config = dict(
    encoder_activation='relu',
    encoder_moe='top_k',
    encoder_num_experts=8,
    momentum=0.9,
)
Rows from block 4 of the image encoder of a small contrastive image-text model, named by matrix and row number. Rows with one number within an expert belong to one neuron, the router's apart. Each number is 128 + 32 x the weight over its row's rms, rounded and kept within 0 to 255. All counts start at 0. Numbers have three digits each.
Before each expert's rows are labels from the 100 images, of 14976, where the router gives the expert most weight on average: "strongest on" is what is common among them. Only what is clearly more common there than usual is listed. The data: regions of photos with short descriptions (Visual Genome). In brackets: how many of the 100.
# router: router (encoder.blocks.4.mlp.router.weight, 8x192, trained with AdamW), inputs 64-127
# up: expert up (encoder.blocks.4.mlp.up, 8x96x192), inputs 64-127
# down: expert down (encoder.blocks.4.mlp.down, 8x192x96, transposed), outputs 64-127

# expert 0
strongest on: text has "sign" (25)
router.0:121153073162114107094126118087110093162123154111141146102151166112147093125171109147115172136155081119142144118100126125057132120173127135118148114141144112029158113103150072093188180103124072
up.6:156101106098113082134094223190117141086113141115159118145150144109092115112125098116147060154114100130103125193178147108132111166174123153164161149112135170088152135099175106058091136117179115
down.6:126089112102132160157114144064133164137094108112199168135148103128135100130124151163158143228155068160174109103183054156146104150133151080131133131096092162137141143127138098104089112144056177
up.7:110106094119160134141132125126116139154152163108140175087157098043120091139104160180131064209149135114124107078079164094149165124176140147061138173113090163112121145132144129112172074082124098
down.7:174130146151163138173132138118070175168107138090162184196095121094132123130154096110084131161121122084145145106089131183116125151036101100147169114118143108103101139098086183113121198088093122
up.8:186128110103182097186068109201161140089178130138124160199135152122118101144040099154102097097135143152082163123121084103143107147142115097121178147137109154132092137091110118135088183108107126
down.8:127139100173085147096078129134097149109126177089137111161169114177145109169134097154101128137137183015069134089116119133123154142118160054099159082116095106129206122185174128161133172140147106
up.9:143094083178166135107131120109157081137149139132139148179118166138119095115156122114079100108147160099113090104074122150125094091072088094153157201097210173096145079095145119079128119058126136
down.9:205110127182144115081128114105107116153135146101087208081133117136205055144151139129151056145096106123119151106109109144064143149110111129147161159155177157122144076084048125144135083091107156
up.10:122086151138116157109139112139138189104106093186090167115152066140136123124099198097132157124139158134197141150134054131157137132142097128110193155111143160117151071103134150142153134120172143
down.10:115072156141139157151119155121164077175129091119110167117075119125158088175099108195114122110184089078107082124135061154168123128054107168177181160146126118148186123164093128161121152118060137
up.11:115113163061098102129058158156132188117079132174150122112134140103096144116146142108105115175144113173209075165137125116115124120158117183112139146116160190096144102103177115161164167135107129
down.11:111087127176133120113042114115130122151123199157132110121112110124131078158112183097083203166074114133158108145103171135113048135157151156115084150116131149161152140129130197139106112156155080
up.12:209111129119131113158165188148144160198120161153143147115110094070131114171135132130067147128125058118162122113068102137131146115106177165145100125122161130151160178117126101169102168099132072
down.12:144089120163132071112148101183127148103172175137085122133151117124164111160131151128130160174126096148120137132102114098143149080076160097117149168071090126128100066135108150154122136124103137
up.13:103008127104177115150168124098134141086120186157112111175071079031156112072141114172133074155077118202167103163100118080162118150165117109211158151137149077110114062121130136082084146116130110
down.13:139113131092164140139122077156210178178150122176140138110167157158185132132124134100116201109118201126129120119188145133141088079124105115115120118151120165170157137149112139145096168165178127
up.14:178144105101119187150139125156168139099134128125121191152140132103127067068106142140148122185129100182109176181108170097115120126128071149145156129160122141148159114105107145139078139165091102
down.14:108155209155163120151110139149123116112140130134135134182147085155145075136118160126079054135091135162134086209130147130141132131077129089143100132171140120057131125085099097122139153158165108
up.15:110106115212116082117078179162119135127114128144089179114101125098136086154101137163139087102107158096112165116111113114161101139156157083102158096151063167161124095089168123155139105108190207
down.15:076166125103197156074136085132159193207058101081101104135155157161088163173156132147066163111092151141113117107137157148088117110109161124144143074134153160130071126118110221161162139124114162
up.16:161135190159125090126158125198155149103152137118187121107097126116145118111111089090150124163090118109091203076127106071142146141150127117084180165127127075101107124095149179054170144132133091
down.16:174171087116064144101125126130082116095117133092127098145095133118133095121174084166152168135166145111141112147164143165131150128123146099101122092134141169103117118114113128156143125104124151
up.17:128161056146071078136072143131151134102142150083155112120183171117148079086179097194118115115162183066108099191117206108083121136123133193146110083150151209112152158133139072126173132134138140
down.17:149152053131134105142133110149098113125217154099147083145115121133130134098123173163119050065131088131099161136189168128062177173080092146136079116145080099109151140164181034090165099147091135
up.18:151108200112107157114151132163139093110124219161165136100086093058176165154154147092202180119169113130082126071071137184099221102078151131159100074115071111099118150109088149143149066093145106
down.18:107107118104111126085114133123141139088183073184145119167160097127120162141100111081170177115111147087163136139127142127153182222096146143213114141177154101115171135181129166139117109121079138
up.19:096146138127108121163120153120178194212181149158129166113104146129140103101169101151128142176149125091185131149143175092169146121162071136108118170097047149131111129138116117148149103120142052
down.19:092073102100090122163166185107143143130122209118120105148216133131061145163129115155070159118142156157139113177143163162148107139118122124091123150111136171089140179113159128111129156104168085
up.20:110135114092148136142101125112083147128111125141115090140072130115129091140171096123185129125149131167120188147135134099082078120162125147099133097183105124184141170103171147157070174117162084
down.20:139182115112094172098133088140133148161099134116106061129134121182099109081115131147111173190131100113134047098122100137082093113147122115117113147105122145095135109111147126149120186098189121
up.21:043129172139065102163167223135167174073139103159103119028170150137118093205130114121115137100153135116140077095104137070157090076115120111154131143128157143140103124054110126093064103137173114
down.21:142087110088129092156154175073148110141132105070188211103167096188133110110140096140125149148186093160154132125137159116112108160146141135133143152119182132106181144168140144108144143100120134
up.22:176132125130080107125090193175201128144110160160151127183149121141083151149086113108128181191117129095168148130157124097160114088083151162088215154086122118125127051136134137111162169113126102
down.22:150095238126117182151148132123098087121085148139113126170087103088167091134116169122158098171097112132094131126119122102084122106136104124131103148151113137135157149160148108168107088168144133
up.23:116093120141139103150195147103152129080094102194144138128160183174148165127150132118151138079150112152163104116121148137156078095154111088145116078127148131133127179101057133128088171161117114
down.23:096121158068101158137177054058086192119093148147108126189148104179120148126141138162174060089094142147127135061110072105118091109120124097161119113097111153149101086059098142156126181106149102
up.24:139096112132127144133110154135139095133091201125195114143146111113145078161070183083108088094083189201135149115088141083133201111218138127131147102179098175160095106151133122118128145089124093
down.24:116107196144127155118124116138057111111136082111050185200116165145132145150136098140091147074116169152105114109129158137156159166066120054147078084090179167108159090124118178125112136109101179
up.25:121107117117116114149150154119097156145104147130150173177150150050141067138107112084174117117145115153102163158158145138129152124143120129097137133090143138160145101114144136073136105086157125
down.25:124149101096087194148119181137078091151123141097099162176116121158106125101152113130091123105113074118139128159119119196103112173113133141111134138123128126161133114122136092170124108117119126
up.26:164112129111089108124168174113147174088124098146065150112108121114166132135096152145059069120160117089156101099134133156160096151137132069090105109178206134135148055131199121135116119117123163
down.26:128066098080168143118118129106035167167085179092157144154124160138207119100135132158058145147110128144126149188107090118182123139133136067182125114116105127181126125107079186175126185164094082
up.27:121119140139157156174068119135127156145126105115148162146146178109174116148092100122149114117066100192158155085117165108102117140135160113081123167143112126117116130216135109119165185115148132
down.27:110129172157189130171109121118086146107170178130198149146144100113171161115125081112125088153067117095159141071158148153144135098136174089162112111110160099135141141141120127115182170109151134
up.28:161159151175138066143123218112152124140084105165170115122105124097119095114127126158140167123147094122075113126110090111147179172191119155141137123089107152152148115132182146084075112136144127
down.28:146133125106200128119137143170129148158092154139115079128140134140078132098093082144151164146171124084101119150157104094104116128126148143143131125091093156120128155153133127102045116176152100
up.29:141129121159131156196092125157083126124110140163166160111129184139195174148149079092138135208175180119121069099041172115124093118146120181060068140121125084076079129141073139142092111136120149
down.29:135129154137115138162112194124192092153135152173118120134117136138127130131086145094200092118121195142149154182147121178109120146129178117185101089122131110140096082130142140157102126099190138
up.30:099124086131152109084113136148129119133098161216101148122109190122081172106097129106119099161073074100127098095140146148081131125178136104205134110110167116113124141152151173155109149083182146
down.30:105141124099137181177118124098121109105132088132171109155090120135131185146121114121128074167122103142142189126100132097119130107129143196161148119159088137120135100142130170146114090107135133
up.31:144162116173132095149096127143125099138186118105150172097210124167153038106154149145092199136072140142134119200105154104141157088148129142153097138131150127159114127099164117134145074102129111
down.31:138146109160152162136083081094104156117158112159185133089170182186133176097145109099051155053102141135186139137152165129198107138056068170169092092159108134100118074155143095144113103124120155
up.32:168135097126131138143163162150053195155121104149147139199125121099147090130127145106185145110169145095196059108164116103186112147114109094152094184058167150114114132146077155110106150124202159
down.32:169138090090171102106090134165124104157085134125193132143121116152122125133148145172137171123103130172053121158124143157150163073123123111081115109167176131160164115093097093083148121049095127
up.33:074118129140126128145127189165125133117144094139100096131149145167119122080104143139124144069127184163121094164131117090070130108142101179143176134124098196171139084157190185104101127115086055
down.33:084100134150091109117091183207155154173188138142100072124138141142167174097141079110116139151076148145125090181194112187113065128129100094126111074141135106131119158152148133122095109130087167
up.34:096129068094120111156092111147114153136167140069077087148150103073176140181135163093101153169104133163117111078128088167139141097117161169035133176127121067117043141106123158113142109076092123
down.34:179097150085089193121118129136178123143166160114066115145103138155115131139101173056120118153131210095131158103156130131131143134189066131143124104155110088103143122071126023131139142129112057
up.35:126124166135028104169123121118115112077163182186177132124150121109146131161172159089082190130137156062108121110149156060155143117151129128087127119128136165160189139142123096047157133124164130
down.35:182138147100149132128173112153120105147152135153151168144107116136131147129119083109093168124193137118133117137164097131138087133103116078111110122125162109146125193173109122155163155085166151
up.36:137061104097142144135072138136091129107089121117184096086091036111164140131184124165162040122146180127151201145078121193065183119099131119177181113171149125169068122115175053108156195105118134
down.36:176128110195108147178087083168102145154137135105112162092139107119075106129173138145083086121131113154159108093117074151131121175070121105136130197170154122112202169155150164118067114172090072

# expert 5
strongest on: text has "sky" (79); text has "blue" (50); text has "clouds" (39); text has "white" (35)
router.5:168157165074145131111125161150104172148123170133126124092096116083073105119075136132153122170137102121157108171176076091163114172141100156128082119117145139138136150186103116147148063133120106
up.6:143046179119115127146147146143150169132112095112094116112179135124030103126165135130122114125150156159098133147111095183126118165137070167193156110084105079152136174132086105095120133120141139
down.6:069131147150101122137156143126080129106119130099139152122161103117130094129124120132147173140140112155134091178129140058141074091113071126149213102123102204111116160123060077129078132121125172
up.7:099108071071135133139098123160182161138221085138149220216139149147126139107159090111170061196152152182073071131116136129070103084125131115123080132105159094130095142096126148143165113114136117
down.7:142181147129171100147116124138157165157118138055125108118172185162100170113129182087135064128160161101088152128114184156140168149099076085131119140133153099132136127150067153129172107079067166
up.8:082106113153074099189224070125104171158134180127098140072106124126118138139127164107090151065175128189125175115114138152131164101063141166082129135115145119095109085198128097083195127121163137
down.8:087103132130127121052151072079099090198183167154121093075140126136146059092116075171106135146091114141130146098156162091114178077128148151090068125129128069144118126190076138110131155170111112
up.9:134166158096135112110124082176165155082130131154117092109068106100090119157149194105120123121105187151125084104103160074130129093152082147101149164176130206176158112110105099178163137036116136
down.9:175137133170190166099112106088119092146119120086072139125164198152119121129132092138131120109108108140144140163130148125060120166134150108095118097137119129075139156082115155109096109100172087
up.10:155120151103108185127106137125151079133167116135128108104186151126162148147164114183097085088119131161150113099132143085114076113115093086067141114166086142136125135098082134142146049113122100
down.10:131186114136145095102084206101088105118153114122132109152172222138053104139161084147127165159171091114139134193102114117099086118115123153081075060156175153147139120115192080133127115144091099
up.11:142137176100139135104139125056090138085159146207123142151148153136102134143149191118098115168142132114163076126159060097172113134166154137116237109160110155182120125154119171127121132144134092
down.11:156169129153158163160143147113115077055143160165153133125157147128118094169173104067143106096144119102127131118102139111033131111138114137122134152090154136109148139142201177124060072150139130
up.12:168117146157100076154143112096118115089158107119069073070147116101133038148082156052126073178197116090167172117081169049199132163177102172152130094174115184130119109154137127112166129144119096
down.12:173104112163155136151120104099144116195182099127175136127161136195140104138113176123119150119090134115134120099172169094128168084095071135131082117131131130117159174134119160117154099141137113
up.13:109165125083195157158105151127148137125117095213125071102148129091148107146136149143092124155149144083109089099097120143196173084197143184100178128168091122200130122118073131108164112150098152
down.13:140120129165107144112131066158125115108113061136105138181129211115098123066148195127161116116150101131109147094140107104126115081126139119158097074146170127092099131143118207172109132179098164
up.14:098146108196123120110095113138124119104103121145111051158144182169100129106139113053116107114141115147103179085121186131125206109104118207141122112150105108123114125114094145171146159118114104
down.14:098121147197101110158140092139121131112099132108124112161158114090167125095057152044141088143158122103132128149098147101163121159070112145124124150141133178083109147152097173157091161146111099
up.15:166131101034176147137157119094122051068155146115092134131142122156142133139127114154135082160113170101159103150074120137124152112084178143098114144085114109138115180142134112137126157189141131
down.15:135094155187179070157126154104121166096157095099182148141126113083142125118102116166105095121112160096144098095097121186120107116067091107214164177048174203069119157118112102166189098092136102
up.16:182147144141194155190151079095190133094081083121147095114179111139151134116171154155105133117080152070149133103092110099123093126163168081138097125115091126138125161106130135156182135196131111
down.16:181117131077084126133175190141135105131117075128152141158126149200116074147131159069128054153162136108081144082103146187099149146120103136159146139131136100134105124176094140090159165172193133
up.17:141101113108143103109136097098084125131201185139118180177117124121148115192139148180133086142147193140149077067128087080104196135156132121105149130128136076118102099107175101098071081119157106
down.17:165108159098106163091134091110130117128143137131153080156122140155138162109162123137091104177099082078127158116106144124133238123156117123104111086118128096083071146166099115161139120099117145
up.18:135123105120194100140131196149140129102164110151221147132137068121140137111143188117157124145133074166078106041118177095153099113157145098124136137132124084157125119147126127112119113097130145
down.18:113146136172180151149108182131119093151112152122136157124102139182182132172117125101157096080146128153125049119163184122083063080157140097116131091126243076128157088109163127128138135097107170
up.19:127142140147109125154063117180141142123149126134123109083100168051133077142104107136181167157132153132102074152161141112086145125114139197131197186115155116155103143142120154130089084080124116
down.19:165161119110047135105151177130145145125111125131143141120135178149133170092112134160170207139139097081174159156170059146172186117117146120132146129088111103195136120139150097132133204151056131
up.20:191113206099107088143124092117110121141069139120121091161132159159108167177168180072140131131110069134208129167114149118139150129179133153177074087112115057163095100079151099098131160099165107
down.20:156121127123129111142140102175101087140169114189184190179093078159143141183121139090158158126153117115104142102097135070126104080164053172117102153098042119138113036081096173167148132126136127
up.21:135128156148096094112078170159129086133107172120095160141125153146130114179124111100138158108129135094101175149105141098175101101120143172120161179084143115152088120096118100103142133175104163
down.21:125183114146132181082075140067069140129089118084142143143185123098114156134136116118103129121170143122078146117135193166173109108165119102175037147125139078105144161081170079173109159167077148
up.22:101112172074158128087083164095107149116162113121169105135092073119179179085162126180122202116079108137091101128123137079193166165156170109113164128128159168106115172094119163083064191161135121
down.22:116179154086126118122134164171156111061087146118052120145124142135185112122100138111093143131140109129149164119163085094134146145142138168140151157069107134133157133103113140160099145144057101
up.23:134145199089092105142137193115116107135094134154178152113123083125198136145089119103151159210177110166128055129133167165177122138121151113133194121171137126111160103093135074152093094154089133
down.23:175099126175174130150163140095097132191131177090086142059136165155152157125112110156048104134162122124118169148151197143054106127125113163094160103166112100143130094151105136085136132108128098
up.24:107133173141143133142160004135126110123062054109106101184065132167130145126160155056140183115140100156118146130120115183143110129115069078182144159184132097130125149076124163133100109146157211
down.24:116129099123108104148107119169129117154125180151138144078080158158110159091118178129086122099138122147104130127147142137103106159149059141142119112158134089111173104095091104129105140096138138
up.25:171123154167162085112156100113151146155157102085108079083122122104125165128173168118136154130141093165110140111093202225166135119134098122166106144081058098098130160066095178115145128112118133
down.25:126144148130162054106150092049141105196168172104145139115124104149134128102111115185116183135102140168124135168147109146152075129168029120192168125139087086041123111140113121097099104118163099
up.26:109142116180151061162130148154129149168127140110234124180185130106119093121090141121099130121172145162094056117120130148129147061080105156116178144121081091122110124139143176068140084138095121
down.26:197123165165170117096126089078137127134130111103129145138096105118167098112125140116133169119155209151098140086127186115080064100122119109183110164104111139129112084157055151143137133105117101
up.27:126140171136158119084174197149155117141098149055079090128079144205129082144111149124147174152134075123102070113116181132126153156128121179139174099130136193116184108181159140122091123155121123
down.27:142138160111138102154103200119135142106144116133181113189136140128102068144152143099106135131114086102129079142147131129176051056158142087142156143164101143090152123106137133147114135106170175
up.28:076175190138152106141113168108127079168120140147069088172116124159111089094078131152170108111149150152090153201133134129129126170145092231098177113150128114085108159138097168121146147107107107
down.28:112126178103175119165193070190141109154170148153169093177139088103156105138095172084114152159113152135138104173092133126156143153125121108139184135158110097113115115137178136155088114149162104
up.29:114160177129163170128094126109120136121177135195094098169145079108141149122111172069150120186119176144106131159108102166165185143174123254174152125166048156179128144102148193125152116140125115
down.29:141133077151156108153136081113157114100125155093160177152149159103117062122092120141156123145165158102119135151112196187185167125122079175193124109216092121062142180079135159175129090094164110
up.30:157120127085140157150110096179176179103136114133149151079207117118172179132136121150144140197127106094135135131118096078123097124075120103136114105073166116138145172131100104194132088137163117
down.30:156121104123136143125122160147166190178132141119105154125120121161063082116134116095119099134165163169112114135168128123195147118143174145100098135107145183104143133082174107153059161183141102
up.31:120126119139097124132137133099118149159121104150108146090183108120179132149149098133055133119126150154192098135107145116124184110148120205086179157178102179123089033166107081112088122133074126
down.31:150169154148121182100097151158133129064072166159123085142155109145132162146157171099142135146067085158106161121145139154153161151085148096118192072167110174137133124094117142165117084109121107
up.32:101126170104098162093166150071056106181149092142133159159204108156109153124134126121118194098102130140130151106104091117084126161143172164124118188110141137153123104184117121100144143200100091
down.32:051129121142075125159165064128114105140163141094170135143156178135146161115116082124129096099092138112150135143184111111142098150103121135108168148131144089179099133200095116156122159125086093
up.33:147057128132124158091167095130156119124089134129117101114182162174119113115102092158115144078127097170160066139143178137103138089113128177084049164090132141157099151070169088173068145156134125
down.33:106178189103134113148105176105132128155097095096084135133122124151167129080137096127189106151130107111112092153143092214057082124109148104109106084117132165036108140129203162183121145139148135
up.34:074133087089104172174115078113150090107117096162111162127207126160108146161102180133076118105107119096202082114142135119105101094160157137084146077097100098127186125067108128221122229091135096
down.34:043154073131177145101129129119138143138156165129124105162164105095124120127088095065097139091101181119134142146126163137059108129150144153115156094099084132167096114145102137150113157118156142
up.35:086083114144192111122097076121174156141100067119143152143148086080121171130127129120091131137092129111084085027181178143103121137124121075145138101154087232153150120130098112167160175135109180
down.35:181156179106110160127133140156105130102175145139126166093121158078138079172117140180144094162081147180095120131088097098147161157081133122112115148208193064132119130206160124122146100204092143
up.36:102136120098130122153132131118112148153145119118058089146068127131092119120136120091144110155105159081127123165132128162170110050139131134113140149120134122145104105061086145092100171087039112
down.36:210146218124147130132133172115160104154167117050113105123069140159181121086167170108112157134157139209083148141120128109121089214142130105118138115119154145077098130111121124105146116080066115

# expert 7
strongest on: text has "train" (26)
router.7:112121087081110188143098090113095106151172081105111081122108187158182152174139108146088127060126103091087151103073147096153124070120148085165138114164102142180110141092164163130072136104123170
up.6:159106107127139126122191169129054110149173116186089144139127173192123129155094104071129164145180130085193147154114132099116069081126076083094078207134147154209111095118162114091122177160125133
down.6:113113141154061131122184096130134177132140087152198116180140150075158131155134126080065165124134113178118108143185099159191093162108128083131137117171101189103098126110109123064141136147195138
up.7:100136140132133100110157121072139108107104142089117160129146154087140168165158118099196144117107186105140129132134103126130122173136133160181124180081135074113180123097139109114121126081159168
down.7:146164113089086077136155152136071114108161103111126120080150178167118124099091101167137105129133112111139136127120112121120141137115108142094146115165138138086153118070085096141079124089111132
up.8:143135119192165119135136126117154118109145117120136087123115139120171106114127107111156066111137176174174167116138145051091114162191114163142140196124120154083119113144129075147111134109113165
down.8:157090125208104152075097100134120143114162161123132126123136154107126119157097114159105056126111114086206179133154172106113117136103097126135128124180189109071177114124159119093168170101177103
up.9:100163154109120135124113132137138142138189142105151153166167165106095117081128102087127157098076105128141121139118120105118161123134112102133138126141128114165137090153105191098161118164102129
down.9:156118165082156066132079123116139121147140132082111138131125197157083110105136193154130113110140178112099134183106105126165123101148152159146070135080140091088164182108028193131093080128128138
up.10:176083173150071137176168106118165135120110164143156074119137152100094054151156153093079128059155148153109085118189150094169198123147174107186149164108112134153173137079093099116120154073131126
down.10:072139144150169102124162123114161107125154120149113169128117112099151166132130147198135181108113137145141165200099130161125161120128130116135122172105147043113090124151140170153114156135165159
up.11:148130118117078150140112130172183129146131097125159130188160130140140144119156138163148169120149074135074082116123112107146144133044157126100128123157166121115077150124163119139082169175131079
down.11:116111149138148115116076093059127125148088037113123092153119109098165145102109132119085132117188120165132152080117163152151137123104111148123157172115126092119139110176075147166174134140116062
up.12:158143103138197119126114107094114124091116114132168115132110109096120122195064103092169075106158139180121106169130160143096086103135086138121155118099164113177093123148164078123105140102138177
down.12:091094152083122098131152104141117120102105140094159164153133109141118156095139226120139125130076125213169061179166116187142103158125113150093131123100139095123097145101095162156130127160095128
up.13:136068105136149130119150135118051106115190107075159155136128104174116109131156141110144115093161159143132065159123145164083104171168105091140060112062152147163127081064123093111088177111087092
down.13:114153124124167182124073104112109114108110213069193140124140099105107043108134110164081119179166101106068104119116178128112143148121119160138096162160122158089167152152113137082151141160154124
up.14:137133138174146156132152094071130124116194142083127094069097145114136144156195138094104112116171162127178130107119102101148122177148126207122120077104078096136114153087126152148076088104137145
down.14:132103135099142077180177103135128174111182135161160095119154133149119138129136135101072124121142155085143116134132082105112106151077115130185167115137111065073156154114136058099119073106090142
up.15:111132177206107088147102108083124129195140122125147142109106066136139195116150127093110140164127131162157148155142154051135141133113171173056191144069130130070120117154134127111159094099085146
down.15:188174162139105187140117100123148132127142125054125113095143094073132105144146123145160135189211135108072085140084104116165161118144086115206094104103108087156078137156071146193129124094089128
up.16:187152154136106127149076179083141110082046228087156101094121155138114138116068118097175137104110137157145132102114100090167125135167076132082066201182136095156057168150169126128137164152140139
down.16:147113126133146080123065083144111135150102137136097174146107123140185118146136097126134163136125075170123071117149173134098172143122094070147223164109188104174136181135073116127120164197134079
up.17:103165143131131116128088147152118088081079142163126160109191161111125160075094117180135129107086192066107133150147100118226152103113107209161129114200066101134143113142095162134124123126119108
down.17:119154099133150103165133117125149142034175121122190152118064121156115153110113127161117195083164119134165145170169099103157233111153148149159174135126125138106141155143153138092124154107119112
up.18:110062106094163081159131184170102133116080114130128075130100127140103149120117105169189137165139110159112124136129124146112118150145152153040103125210080081160101078129119111100098122154166190
down.18:130122148102054122116131053151117081091095094123147074135195163130096155113182136068131132136136160114130118108100075192136128164089168121132108111146099107113171117158144090132171132177143104
up.19:139116134113171080058125056184168151160168099087112137130139115138094108119196104158105097114101107120157089099118133181103139165130125123182130150080132125044119096107149105164125080102145184
down.19:073193165124148130167113120164134138136103083173085149099080134122115169114124105211175100099106113120115177140107103212149137111150111110135133176127135172110166171140132103187099094077122123
up.20:067057108160117139111133108123107104138162083168145116128100123109170079151100143103120134165165139146160108169135142127130097107123177140097131164113068167101128129100117111079130092153119130
down.20:134115128145117168119163071118122104187137094137110214160069155238127075130106086161119115141141156087162133081146115141112099115131130089109107116089152071123128128081090136140092169116157138
up.21:126054103145153047173113109142154140093116132124101079138144153093087088108125121096150127131081102109111127177138106053138183093114162092164105165112078118175104115131207149097116122138147153
down.21:104112092119172123139114102119117179117185135137171167121094135162108077102094110135150114157078193159107159137144115105206070129135128183094130091112143123094095111128089111174101084121137071
up.22:163135165121089179131213115141117124106113124182118181073140111220113141098117145074171106141099133114108122089098117157132093118152114126067093108152116172126158125072135104136122119147138159
down.22:136133146107188188070123091097146168107070145216156124155166113109118156139048110145093089118162102132114146204165085156167158120141191142115132152086160132173117132131109122126139129114118151
up.23:168054170078129114114169143141108106113115125124116093047135186097159144109182184148180124125111092172132119134135113148130128151099148172124139085119119125168066108097135092114097123148112092
down.23:165195160142127142147148119103153060134139171122186157107102117126154128116199107093135091111099132144162146123180122187140145187124049071094142133135105123109082117141190121085108105125151106
up.24:141120139120202141050110044164168134135112114140101097123088090155117118154115164135155133208128113119143131142168097079172166073101160157059162115120098150178096126158123155150073122151099109
down.24:104059152136147128146117124111109072140090145117125075156143151077150153087143169146085147139145115113126098104176109133091138163103134128082072110127152129147105122146084048166165091126143072
up.25:109121042144117146119130135145126130116096109152086105135126165088140109164138117144164086112121090155165115147155148147210076136108121061122094167127160114090074124147098173088128169172072147
down.25:113152124088067143160155118105144100161128099128108093074104168185094128166068084106158129114098147118164121159145136101105154128139137089179135063167137122113061117173155115140092114148184148
up.26:125130125132080027154123172138136133150100130138147166089119109181141106080177176121148114114152123093145124138146166120112080185083153097135112180116123131148132094139134096144112125104140101
down.26:080203044149130176128159120076085116087124146150140143103114121158190138186131116119178143139147162109139185130100100163117150147110101182157145168172124136150159147099081156099165122130134134
up.27:126110099172103102133129152159106110113089132169169121161088140118153124145135089071130091125088106070136116103130058135182170156131124146154121133150118100120075158155128131123091131088134156
down.27:084078172159111137183149166092093118171108108147152149107116111023142121074136135129136103118106133107127134089114095198141109053139106135152139160137120150134136117141083133184127128127146117
up.28:068086093074124071104137138072115162113114159109121158134126103110152159113099116131095089136158098073169103088141124095120173102202168156161108113087087096134165135170125170097172122133134125
down.28:118104116118047146189084105140106101117183132123102172139104069148124096105113179137110161108133100139135082134131122075127113079144127167167116161130144114083139090155073169173131169126102082
up.29:138134123185141104114130112127063097136111113160123113155117155075142090108098203077139117145156160142167190145119130153155115123159133110075148160092091168114106100100111125169136193055109103
down.29:173145117140081180120090115143123117116104160132127125147027197144108135133129106120109163102124137128130157096201107103132104114163102059108112088122103121141153149131103120106149122165169112
up.30:126139134145116146075131152132160127164131113171088114066085133131145115139176133162194132184150137114141115149095180123130104158100112136077130147194131108074111138104091099111112092121201177
down.30:144132147135143105170131101117125064134126116128191144149071117159066130074073160107083181111186133199173136181139134091086135131110069190215094121169098094100108152152122133107127065082122119
up.31:149079127141142155162145132143090142178142112115086093135121139084153119191107185155188114135166106122076155128106161113158108094138131185095140137133066161131132084152102147086124117099159106
down.31:196121157104091114090127097149171143173118127109071163146172124127171144082139149171152125180155122106130184089169115127124139124081075071103150101166148108085108142117107149118114083211109099
up.32:141155133123201120082122142188181136144124136076136156105088129146137066135115140105142119192147163118191045163090106090142173123139144149091099143123169077114139124120109151135140094088121116
down.32:111118124160157134131107116180093137185149182116090170100132086093105096089096054171126151124141108095097113170101181208120098099135071136221092089077137151148162152157214172171131114099167118
up.33:088099123131117139135129141102202129141138111180170160180175103149069143116107115044103114078085124109120097122147181097101169197130172175118055074100073127144133135127155137137147140109119150
down.33:181139126148133209127178091096141087126185136135177129158130124124134146096100108081133073102142046122168167105121145105154106124163109092098110091058108158134125136185131100197130197102145104
up.34:119139120143144130147104051116167096110183149148120163106114103177119145210127124133131111084089136085125068112173119057157108125139151090076131080086170117167160110146133127195061125122165133
down.34:162128135113119133155177171085124140105084141132171153130071092172088157170085130070078106161194157082153104095121156098087105099141109162159102163060102099171100162169129165146084111118145115
up.35:162095169078178095072097122178164132150183135143130068220137119165095152181114067108125147094131180116128121070158136162136109093139147102121196149106185143090190101145142065163097138151116167
down.35:148169152125102120138109200148081139166163159129133136126115129171149073125114146117168108174199131122138059148180112140055157180100097082147096195082192067162185099132111088119170138131133124
up.36:194093122141097176143138182118133134114180111063119203146117195140136155135111118072120102195100120090104124152114139101128077177109136091099081088118174142159174088117137141109123096136133095
down.36:135153106109141133139152134113143093130158085118178164171139079146151116095133148179152124129148144101225153174117121148121174193151178182080184096109127102140183109114136073144146108134149118